A small image denoising model, trained from scratch: soap at rate 0.0036.
Rows from block 19 of a small image denoising model, named by matrix and row number. Rows with one number belong to one channel. Each number is 128 + 24 x the weight over its row's rms, rounded and kept within 0 to 255. All counts start at 0. Numbers have three digits each.
After each channel's rows are labels from the 100 images, of 14976, where the channel reaches its highest value: "colour at peak" is the nearest of a few named colours to the mean colour under the peak; "top examples" is what is common among them. Only what is clearly more common there than usual is listed. The data: telescope images of galaxies (Galaxy Zoo DECaLS).
# convs0: first 3x3 conv (model.decb.1.2.convs.0.weight, 128x128x3x3, each kernel summed), inputs 0-63
# convs1: second 3x3 conv (model.decb.1.2.convs.1.weight, 128x128x3x3, transposed, each kernel summed), outputs 0-63

convs0.0:065127111163145143098121103132117149116133164154172167142152134135161091142107129157115077159148133087111155131122143082102110146113169106137107121129127127159117113173125146176158082142127100
convs1.0:133108149138121104153133163149171146149112066097096154143147127104148167147145129137118162081131109149132120111153111163123170132139111143103154124137108147163137126153126155108120137140108142
colour at peak: black
top examples: edge-on disk: no; spiral arms: yes; bar: no

convs0.50:141148088103147120130143153106113112100120115091108159137145093082136111094164108173117068116142130128104126109170099129146117135085123084158125133118110136135132177133132101153151094160148122
convs1.50:100101139174135143155133106119117125135113121121127094141145138141124126136091122085101137170117136166121093125056146119115152169148137141111154127101150094135148123125078114119109139120143142
colour at peak: grey
top examples: shape: featured or disk; edge-on disk: no; spiral arms: yes

convs0.64:137119118126116111119151145135115106103142117153142096126113125141133135108138128083112120175182104165075158135117139147136143119123119118115167180120086076115104118135126120143139151135146139
convs1.64:157092106128112133133115105136130155134110173101105148136140134112085118120113118163156096072064129137144144119122091117152125134132140131163093152109145168135115128132147130150149112108083104
colour at peak: white
top examples: shape: featured or disk; edge-on disk: no; spiral arms: yes

convs0.23:130109139193124104090079150138167157107130132089172116142163158140172125123134134137113111138162154153124086121138132131130126156133069153160147110123136115134103145159121150112098145118089137
convs1.23:141099119086142128149117100105111140156100107130102160123086113073085107113119111128135132112117111104107111146113098117112129082095138090103131141135128152123144099139091103145161103152147120
colour at peak: black
top examples: edge-on disk: no; spiral arms: yes; bar: no

convs0.10:116192131229108133113134059140147090122110154131141120136107130078150159120117119112136089119122103124141129121130117109090159105086097143136122145181092129131143114143082180148120081085136131
convs1.10:146092130158158139182118163143096149143150109160141090177147139175149105104130160092110133134123162118122145141119135136102086112194123102145120125092147139151115153100133106106108123151166123
colour at peak: black
top examples: edge-on disk: no; spiral arms: yes; bar: no

convs0.61:116083141121103099095132071095098093149125124089121152139150126122117177136110138127127121140127148136151098136118132114143119111139122162125134157139170136135128086132131113090107139103167120
convs1.61:114152125136117139143149160177151157097151144127126100126126101157126082109149083133101144137107084131160165152116139127125134142121168126180130094099119124109101176127144127146110125136085131
colour at peak: grey
top examples: shape: featured or disk; edge-on disk: no; spiral arms: yes

convs0.111:099124157134098112101119144146114125132127136105136123090121116086129136085116149099161101084134188113146115137101120105165104105145146121116152126162107102150140140121143128126106131130127135
convs1.111:143142116124135147136162076135136147086129106134155129155115154185147107186135131134147151179145106109133135124164132144148139144122110115130117157095126148099107115103134122167112162131122109
colour at peak: white
top examples: shape: featured or disk; edge-on disk: no; spiral arms: yes