A small image denoising model, trained from scratch: 5.92M parameters.
Rows from block 7 of a small image denoising model, named by matrix and row number. Rows with one number belong to one channel. Each number is 128 + 24 x the weight over its row's rms, rounded and kept within 0 to 255. All counts start at 0. Numbers have three digits each.
After each channel's rows are labels from the 100 images, of 14976, where the channel reaches its highest value: "colour at peak" is the nearest of a few named colours to the mean colour under the peak; "strongest on" is what is common among them. Only what is clearly more common there than usual is listed. The data: telescope images of galaxies (Galaxy Zoo DECaLS).
# convs0: first 3x3 conv (model.enc.2.1.convs.0.weight, 128x128x3x3, each kernel summed), inputs 0-127
# convs1: second 3x3 conv (model.enc.2.1.convs.1.weight, 128x128x3x3, transposed, each kernel summed), outputs 0-127

convs0.8:085108112100125142137120106120112127098161151157160136128111103112108173129149132094129156075128095110155136179120155084079134158131131121140148119146114079164080146109136137136112139113106130114109173111114119162154106146116133155101127134106154090100156136092125106119132082107116154100131134155084169102118120151099111162101092156122101171124118116138107108106121118120124122148083
convs1.8:123101137142108087135145073081138129133104143133161122127107141137119089151075129107137169151140129164138147115147182123106098120145109138072111149184134093166094130153140131110136141115127106118085163164128162129068116085133148115118153107148156099121146119127118150099144125099147143132153165129113106113123138150128133126124096143126183134119111127103178130139148104101109124165102
colour at peak: grey
strongest on: shape: featured or disk; edge-on disk: no; spiral arms: yes

convs0.126:105116111136110095126118116080144073147162133138146146149112091095103092122090146140173103136144108108140159145125107093127125117123151139121126082129123098113112119126129115107136128146131110119151120110161127126133168133152155102098138149102132157095124141097087131166167078099129178096111145119099130072143131117114085109102142095117113087132136120096127118099109073099166149156148
convs1.126:101121162089125099145118162156160146132104133137080095114110134126144118147117126098112144090098111108136092168121155114110078140123133117089114078096124156109104093172124127117140129119088129122121120125099097147129162101101135104111122119134108134119095113142111110114128179078133159151094101145113073120120092098090135115128137146121179153158125174109130151110080120123111153142109
colour at peak: grey
strongest on: edge-on disk: no

convs0.70:139149120191150130120130111122083121165144131125172114099115108158118164118132144104115138133117156123127137128091153119096130137172105107086156096206170132146130137139131071123127164151127164170135129162102168158137135109108130127118132083101118117115075149148102139149114088130136150111128131149143112157108101156113147129102086124125109139157117119104098112108119149097084126126141
convs1.70:109092098132101152140140129137181095133151106153123099167149108161123139100125133117080121098147145124116176200140104120146135108111187124144145101080126107136133131121115118098188135142097123122125092126115112155091092129162109094136085118136106068141124141114128140138105142149132129152149145126155154129137152120121090084100150111134119141171131128121130142134139085116110115115169
colour at peak: grey
strongest on: shape: featured or disk; edge-on disk: no; spiral arms: yes

convs0.41:130123118105125122100122117062130079099121157100191134140130121116149115128128123130157132097144120143139136131106117091133105115090123140124100122113086145179092106152135148139110135120113100106097127112114082173157122191117113107102135092098142162080139109101118142125122126109122139112099100140084153098065124158131121149101124115143139114090162143128128103113108100117143113178144
convs1.41:127104162136139166126115119168128101137099098147076113124113137135102139153112092142112121107094145136135126098130139115086145110147141144138142129170120135103161131131108128141089121148115117114080126154141120111140124148182149088112127131184137110111123131127088138108132126114123150107178133101100129142147114109127138152092082133094155103138043127111106099113138170102135125200107
colour at peak: grey
strongest on: edge-on disk: no; bar: no

convs0.99:114112123130140142141119096103111128112122123104166136096113098123111127168112140149143119132106103112130154109115146132148125109183097076090157125147143118104128125153185129090107181135179109108128145148176157126099106132129124119134175125101152116091134128166090160185125148129168207137144110137108144112144116129141132121093126142154109143086140128130087110118138121125089120106143
convs1.99:100104103149107115132155163132113105135150136150151093129119107093125121102102114131126123124121100140080136154108125084112182102157125120149148104131134128126123175132161136138178179157122109100108137147129112112144101098144167095109148102131104116132152146124120105094114174112119133137116166125114159163143100068126116100124088184141127140134115122103093102120161142058123112157134
colour at peak: grey
strongest on: shape: featured or disk; edge-on disk: no; spiral arms: yes

convs0.100:139101133131127115119113121137085115154079156131127086124124147099121141154126138138133096117112130098162112125115128130143109114180122167132122096116079099119160092106181123141116123146076138121137113118107176172109074151141114126188144128150121058146114143143091131112137116151122186119132108098150190111100134089149135130134137146148114139107110103128120129135140109147135094140150
convs1.100:176110118166134124087127114166087162106140105150123123099116122138112134112087137133125158186155169124134118109136126121178182129134140181142127156132128127126115135164124130124170135129123106166158131156153164151108148092102141102117136111110149110150130126115154110117122145156079116112150125121139150114119119128110131139143127072158184073177138128097107125100079129142132124159106
colour at peak: grey
strongest on: shape: featured or disk; edge-on disk: no; spiral arms: yes

convs0.101:096126108096128136151114091104139112173134166127172147126094124107143115119110147115199120114118070137130121105135120123107089097105119107115132145122131142109097131138157132103153125099148095105127139084115136117128139124105108112129095120141126108092153128130181132151149089144136062092135124142068149084125118138114118147104143155182135127110127166108152117076116086104125137121142
convs1.101:112115224123157135114128110112115148096121119113141116127134126101079150114130070133130154136142113104131123142146118098112158126144149100112148136191129141138150142151154144125064131100128120106100163152131120132117137143162113067122136107153146111146100098107121152141122118137144176125132142141128135128119095119107133149077137122116127183168092131130126121140133159173153132175095
colour at peak: grey
strongest on: shape: featured or disk; edge-on disk: no; spiral arms: yes

convs0.53:171118162140126108085146130135138110111108108140086110133107103161138172155164132118087109129132170136113134156110144112135133101154144155099139148132106072133144145105111112107127086138159159174115168101134143137115115110157084185115167139134148106135147108107074125141129128149147101173135139107161108137138133146121135109094148135148103135101134189117107138145117118183123127094157
convs1.53:136086056151118152162051102110145105141138131118128127127113111121165119118131146140137133122115154144156153128108151113160154129137127107141092134089119141137163151080110134145160130157125142135135122090100123139143105191078164110160128130072128112100122186129149108109106127133140102155148129144176148132170116115174109138156167106137150132094134131141124134151139120126122127151141
colour at peak: grey
strongest on: shape: featured or disk; edge-on disk: yes; roundness: cigar-shaped

convs0.29:112118101133092096150105150129108130149137124094123136167144170131110130150107156151113149109150103104136161097184176158094129170089148128141096117126131106166129105118160154121163120095109117084130138154125126108175111097145104125107168168089101142112132170101127154086176106131105135084122156112132145118159111151117096151142127127136161152115106115162146120115110167120121142143128
convs1.29:132117115096156127173181136147096165103103109119139141113115136149128112168103133149156134139142137125136153129119145153146117148120113160121072129167113126141139101131149086142074109107140148121205182100109115078103143106124130101132129161138104134150111178133126110111091118115187178130132100128103107160136172137136130135123174151136135112133138153150121141154152114146111118104144
colour at peak: black
strongest on: shape: featured or disk

convs0.63:093100162099151188149120120098116101155104122160126109159114128124137151167134087133131155132117086118156150116110125149121095111097121107095147154148128105116095099144152144093117120093115124100135139149112093185103139120119101125135116153140106131108173134103149139156106139126134190114120143165133112090136110143153137145062149185131137153146137102116157150104127147151125174153133
convs1.63:113138134141175129133171162129100147127181100105168120122146138163158131077116142190133153123141123130101122141122132137109143127124115149158115151077131126133112096156127091135117140102124085116112111083110122101145165096117122087122165118169076119152142152181112114125099114112174091120136108148117085112143101129093136104137167142130146143138138132125132158142132138077141134104159
colour at peak: grey
strongest on: shape: featured or disk; edge-on disk: no

convs0.86:114205115105104139143130138124104129147077075129158116146163073149142124125126102166100108099138129132074146124088095120083153164137088118138135108111156102125101137121136133127130120144108153120110084132136113115128120147100101145098115076117113115101119134107142168139122108147126119136103130094082116113141168116130135156128110129137147116101180138173147118112103134122081089108148
convs1.86:093127149131115098162138147130192076091155179136079147152155112136119122102106084096162108150139092124136139168131108130102116109127133129135144116105155079097086132153090147116138119101135135155121131088124110170111091142135111123126115124075102137119127114098107103135150148105100132100086162104127100119108146116121098133123149096106092107156115147087146131146126120103140110154103
colour at peak: black
strongest on: shape: featured or disk; bulge size: small

convs0.112:097134130129117135114105130101130121134115104144157111135141119142131150122133155097194106117098112096141100146077142134134113111102151094106152162162132152170119149132120159152141108144109147094111152103104132151144139176136100114121133141115155164101150134113137134148165110118089134098111090129099116119117098149100122155124158137180141126127119217136115081117112147133112104184167
convs1.112:168117201130162082101085118143107149114125136127102168129140115116105135131130127154092166143096142151136146100084129121104150125121136106141153105161127123095112116111121112126127137111136103102123125108109100136140140191182109124115137117134094112102096085148148123087107125125143170140172132075130137111114139144084115137093125098109110136135133121103150118133130123135139156204094
colour at peak: grey
strongest on: shape: featured or disk; edge-on disk: no; bar: no

convs0.4:142137103152122098128154108125131164111100160095121113176094135157112133118119130125104094098119131085149117123147144143135094132132124136096157112150183100163171095103114155160108138119115136130062146173140124131117113085156074130098165152085133116111145124153082123116095139128123171163135108157137097118113125098100126100094113127125129166126123123119101141147113144184111106132119
convs1.4:128106091110162162135118105139121122141111105157138148162150113135132085074111110126110137093085164148094152118120100108123110115129144121151100134053099099115132127077126117082173123157121129145151109144122128105132108118136141143144097126098063148085126124150111128135149088142124116127106113128118190103111099125105136107177148125093158133099148102106135133110145095096123115115114
colour at peak: grey
strongest on: roundness: cigar-shaped; edge-on disk: yes

convs0.95:148069135107147118111155150091171153136148184146172135132091130121148137139112126134145150120084136078127157103110141115135108176150127099064104130149114124132158138117139132088170157165087111130100142151121115111144117150164124119118138143129114123128130141095121126129153108150090115115071111129102169129155111107140118162096158169145118134111124116191106140108134141137099108137136
convs1.95:142111123081088175106076157123107128140137133107118127159122106171146110141083119113160095122124170116124138141145157120137197106141141118109109125089130144106134123142162139108121124109128153136160139140103154119112126127093142165104154125103137119109123147146079139149118105139161164074164110137154157131158141111176119154132102168087152109106115126098164138120094150090152123128096
colour at peak: grey
strongest on: shape: featured or disk

convs0.28:156126107109110089136166172155155143120089134143101143124140134165141141168149138130099137094129117151137183129162154142116138152107143155118111173131133114147133134132119121125174097089131151130140144120106125102120119109159107139111164160102144147154140126114103174107132142134140169132144151116146127156119125120150133187082080172112149180130133077152152130179118101164130160109143
convs1.28:121112157155141150152140134163116151153139164146154156104128141140119125146170144170154151161156132134111114119156121155125125143124151117103127103148151176139181116096170121153176148148111158123159091114131132110174151114109145137111177151116110109120125188144102117143146114133139124129129147158109130135181182119133142166113134161161169154162177109120140152134169154103133124141142
colour at peak: black
strongest on: shape: featured or disk

convs0.2:132133142112143119133127128165116120103145127167169137086114088136122161128106118153158125102088127105137150132110110100129141169151184112113132146110145104173130156162172132109065178130097095113127112132115142120149189139141093180119144131095164105095164117120125139173113125151127153140114116135124103111156138142154138156120098126126145128083103127186111128149101118115161119148132
convs1.2:099104113135097106127143119167123155150138145139136111147121071104101108127120157122116143129110159126122084138156135114122159105154086120133145132122138102160114090164139085118157162121111149115105105120073136118117105181085176116076179088101125130136100116114107177136153138150104136093135139136146151130148168169154143107099133139132110147099170135111140109139126088114144149154132
colour at peak: grey
strongest on: shape: featured or disk; edge-on disk: no; spiral arms: yes

convs0.54:144086124146145128154106167143139104148092124101134160138114077118115126128107120144133108159146112116133129155115136117162146134164125159097121099094121141113153136077150127108146083121123124165149156125131139112100100165115104130143124134147170151090113123124083119158112142189084208145120114125125153070113094128109101120132122106132132129120118149152100120130126115136077118187117
convs1.54:121129109131110155120113097155113100149145138114114128116143132094152090121153119141129130131151091128124115083113152124149166116169124138159165115106108127102136170148121120143177112137131115101114119140129157128105140113156129119143175125107120149132105169164145108151119185113164094153155090100113130121135183097130106093128152122092149145152156117087121143109172104057124079094114
colour at peak: grey
strongest on: shape: featured or disk; edge-on disk: no; spiral arms: yes

convs0.79:113173125114098156134153147127143159087105138161200118125122071127068106136092130135179140168098109099107131114092116128161117120166123136118106158153139139145148083128100125165116106138130151136141140080137132106092110077133100135153104119162156147116129123112141129118130126138127097108154131126108097162125098155145142142138110148143169172146115143125127096130140117084096098127122
convs1.79:089102150108112152110127155135146141171127126124153107124124111124113167115107136115130164083139106095123092110129140133137187138167167149132160138086123156122156143113158102132134134171119123136135163121083153157135130153156128089158148115126127137161049098092146132161126112158118143140116137161135109100122129118105157101147162135117134146161095148137148119099140165157132165177100
colour at peak: grey
strongest on: shape: featured or disk; edge-on disk: no; spiral arms: yes

convs0.5:104107093106139163123134120145123146174120151131137115087117118125091131130151151157091145091135115110145176154145104157151115091150115123120174160098100156096170128122163143108125098101163128088140123127136123119094125121114127133090140135123109140151120143177105126161120160129114071114116100167119103150116163132143106200151126133140155138161120117122130130126122107157116092118060
convs1.5:123125134118134088139138133156100143143141126170152112134119117126090102136105108124147104140144154098083177149128124118174187111142123150137119144072138124097093113125151105144126104089136142100119137082103152103175102119125139154112153141138099137116105115103072154144111108141137084100101118189153099133127123140160102119167119134111098131111113085128119108116122135147173152086102
colour at peak: grey
strongest on: shape: featured or disk; edge-on disk: no; bulge size: small

convs0.7:172149098128131121125116133138165100106090123114150111120134068138152115110116134171112103137161141116161136167140114140135124107091086102116129156137112084141111119129063129136098151112085109089097141125113107098129095113130121124119111136119101115117106107131145117116125109111102113151129118136097134080096195140168132101140125112104104150097101147133120092049111108127143138093141
convs1.7:098090127098087085132115161156160163133125127176164142106145096119115142132073107155133119113072136082175145140122112101071117154096153140154140110115138164126127134118110150162145112118114144146156119142102108109117141138137122091129132163092138102120125122134130108125157137106129151105127123139101095113108142118132139098111118080098111110110162178145157118131109152134112082185106
colour at peak: black
strongest on: edge-on disk: yes

convs0.105:095116191078110137077094168146149128136148106139116144112091129152070128170114130113139115095106108106170121119144118165100103132136126075143163104107125152102078133120144149115100091150106152097121131125092132137167184135163121143138126132141086137130167160140136149132098108144114127134105125164082123128125152130122108108106104130147151137133119125150105122125105159140095163114138
convs1.105:124110127107146133127118152105090162107136151150157125142144130135148152106126108128124154127118075156121155160085106146132096166092134109143071133210168162122175095093105147118159145148132138122132145116128106123164152142140138096134101129160142138131160085130189137101140107117110126142125143188110146113134124158125145091115112146143104141087117126142148111101130100122131138133175
colour at peak: grey
strongest on: shape: featured or disk; edge-on disk: no; spiral arms: yes

convs0.22:127091130067131065120136170121128139135151097097098150098166125127116175137114120129123141144127126086078137102170122155143112158100085163099104153173154083127143113116131145131142073162096126107142098123155101107137108104137105139101091100124113111095150153086125126107128120118101125112091131113111121091148108140131098132138158107134141132136131148100137121112110097132129172113158
convs1.22:106147151151108098167107094169115124112130149145150142113069119118150131153133110131123101087143110163149137141132177165148117153144128152121133141174089121085176141108152115138136128125116188109162117129108147117158138124118156155125102134164152134108153153159126150158142089118151142146137141145149105100171120068147118124151099149158168130105173099146122100136144124135162116098143
colour at peak: black
strongest on: shape: featured or disk; bulge size: small

convs0.19:140131114154144149135091110105143119162095129101173149128122171137149093161063160114112111129114146100162110126104133119154128145157178102113110119145118080162115116104152110124153093166117121155145139152135131139133116168131102145121113135093186145089118120139135124147122105130097149147173112136077141073112108121135123143088138133125139131095118132146105116111151125128089101136194
convs1.19:191096111127135097110136134123114144150088126123148118130136099091114124137124069147124124131099142128127058090132140102152155128146121108153114124140160182127161117129131161152155174183114107138105142162137155130120098162170130096163125125121125138163164125095121104142086121137112168119141161125131176134138125087140142150093144134137107114157138135118129153104143124096115109182137
colour at peak: white
strongest on: shape: featured or disk; edge-on disk: no; spiral arms: yes

convs0.23:180189130114112140130133135138140130127119096144143129134139105122141172122144121087173079118142081120157123128102103137101154119104148089128151104140173119123131125131113167098145079132083154113115189131090167099110107125098084150140135122091151098136144144135141161130147084133110190139120117119110138120136115116107119167099160145125135122136098132091125101155138112141141106155157
convs1.23:164158105121126081087113109113094156120119099135156119130078131110114128105076107145141123119092118135114080122146119136132089165118140103120135099097084136109095140130109096123113142116095122127099111141131128102146157118130151121105127133143138156086109148160103119103118087112110103141123132099116183099066129132131138111119122148086129081144124138087119131143083164148118076105082
colour at peak: grey
strongest on: shape: featured or disk; edge-on disk: no; spiral arms: yes

convs0.18:131146144113145132137121134109098136119104150148118117103132075119084132153092119123141143131145131107125128057114105119146143145176168081089098119111077151083178145135128131155177092091131141126121172142122111139137092133093097143169129129102139146121121118156155159150115123166113162155172104149087104122127079144108099151110107119111111141112109142122097142098129115124110111131136
convs1.18:104122092165140136144123128137126148145097161143169160131128116125114147098106144126086110096130103148122119093112168125161167125138134144141196128107130140107133123135118127151144156104112169118124153133159176106116133125125164124150119085150177135132119110143137127143112157163130145140088117131165153076135071135120114133142123151163138152177133144092113174070102109139099150161138
colour at peak: white
strongest on: shape: featured or disk; edge-on disk: no; spiral arms: yes

convs0.20:130119113110137117125142114136095128131134176154142121164147177154141154134128104124126118133138155134118164148141144105127117163125112090123147066140135098130088127162118186093149164118121129125143158128107133164139088119130129105088120130099132110123206135114140134152148104191144133114105126170120128086106092107159120177091108101116094115098099142141122151139137173124115114116153
convs1.20:114136136112111122097117112130142150138135099167145148113122108157100127118157089140111087105115120188135141161158136119104164093107157163146112090099096137126094134166123102141109111170102147123138112167117121132166159127139137175139106104149150108141141137162126143162137107120150132102131140140143150146136153145119179101150148176129123113081099119154143118122156101080140108132053
colour at peak: grey
strongest on: shape: featured or disk; edge-on disk: yes

convs0.26:104135141111131137169145124127144106137152130140129128088100095108132150096156107120152127110128114131147160110149108134133114104136161074085106102154130203104157123109202139096133103111159132107136110102131115141114110087143122098114158124123092147117170124145111109108129087111116114093146112150068110148139108142096135121125131158133133131139107078135134177096109102100114120177142
convs1.26:150122184122143130086133108117157175171104097147139135078147112150136142098146150116109115134120097109122149132108138164128154118138152149111131184124143189086125113095168075120137109119138150122117150094100086128110098172118130121106115085144157103139130097119116142138134103130123139119115132172152120124134133166122104120159109140117146134142064103084162121118117107130131176135109
colour at peak: grey
strongest on: shape: featured or disk; edge-on disk: no; spiral arms: yes

convs0.94:151130116152120102128127145081134119170061102144152121114137083130099104135125135079157161124147151119124101132069110114127094129135155130078122127100134147154133108114118112179118166121104099139171096073100102137114117116135098093185118159148148112129150140089144122129164096127127100109130117147099131137143109147097130144136135146131135127137154144139126098123133054097111109123130
convs1.94:099142139110109176112129141150147148133129119140119111101093134138098111119119143115171125116133142148173093130140134093096106083111131096090140116124120154142127135113107151094124094123114128136102136110120164155099119144150092115184140066158150117122067095130132135142147099130106160111111110153106092126132100147140123124108134125136130155162100176101120155103074139125149172191142
colour at peak: grey
strongest on: shape: featured or disk; edge-on disk: no; spiral arms: yes

convs0.40:112086137111114155114149106147209150108115106133118133120096082110129155114130153143137097113130109086156161119140140146124101097097092112127090125150140115125168100136100118162102122166145151091112143135151113124156124093163137120101131103126168129167120142105143143157111127135097162160129130117123117159110168121132130129123147125150145124155143135113121122103130129140022113129167
convs1.40:082114132112149194143077126105093130140129122118125132137161139165095111078117144091144145121131135122145180105123073130137154113152110087133084141121107134129099101143182110147137097154121149133127138129130135186078098149126129115139111096141086106128110111125067089123129116113109136098104119125175144104131117130138117150106135147142092158130079138137133142138141129104139139167119
colour at peak: grey
strongest on: roundness: cigar-shaped; edge-on disk: yes

convs0.10:109133128134113131135119149140130105134071116101108130137109127118099156112120158114161095167095106105107157105153152137145148111146107118099108158183115114107141124100143158146144126103110155116090163164122134171136152128133102120162163148130157106130156107131144092180111130138082136102160134152117137108137126129138140100126080095130099084175106165147097121115081085160107140124167
convs1.10:120142053198138103125131150103156121119103123104123138163156138130103126115135123116145153108156096153125148101147130137132104113073161138095130113117078105127125112143106108111162077107143139162143125126147152191084087106112101147115119116133119112112135124143117136110118125145142074112125138112148092070139100156096135135138132088144136162146125139120134142168133172129119110104150
colour at peak: grey
strongest on: shape: featured or disk

convs0.85:082135101113163124103112090118129086131086084127196117112144098150128143143129104103122147145103079128105141126139141105175102113150125122112131112133151109121103111117104121121096105110147173121122144126115140149106104078129123129121079155086147086149115149122133110157086097139123109159109121110064098143106131134100102133097134117151170127119128103089102123087124128110140098149155
convs1.85:129157113130116142166111121151126123145133119118135119119138076110087154152084102118149134088176093094175142167128118125109130142139171104122150123101108097151129166115112124111107147109137140143082155109081152142123121112152113138169132079125138114131118093114122122130153109147132116116112120149108075080103148133141121137109165163086109192143087121131118142101130123080118095111097
colour at peak: grey
strongest on: shape: featured or disk; edge-on disk: no; spiral arms: yes

convs0.93:128153082115166080152140136115090136163126156098122119110107112135127137167103124149188133120146111103153105136138121093128119135122139092059162149155118147140152108192156157088155158121110119123140109147120101150159109157128121126173148119128128155114165158158125140155120118156156121156162143116127142101136105093125108179082148110137148126135121150120139159114125097145133126137181
convs1.93:147097143111126157107092128161151070103154159145115101117166091136113152121120107121124139146095150146139124158124129106128122129185152096113147130135156128122120097152149134144101134147151107100135143114128121137121137132132139114132138092141145164101153133158075183113113146096166190106084112131099112093123100127130169104062187114102127152093116108152133135112154123126120148149127
colour at peak: white
strongest on: shape: featured or disk; edge-on disk: no; spiral winding: tight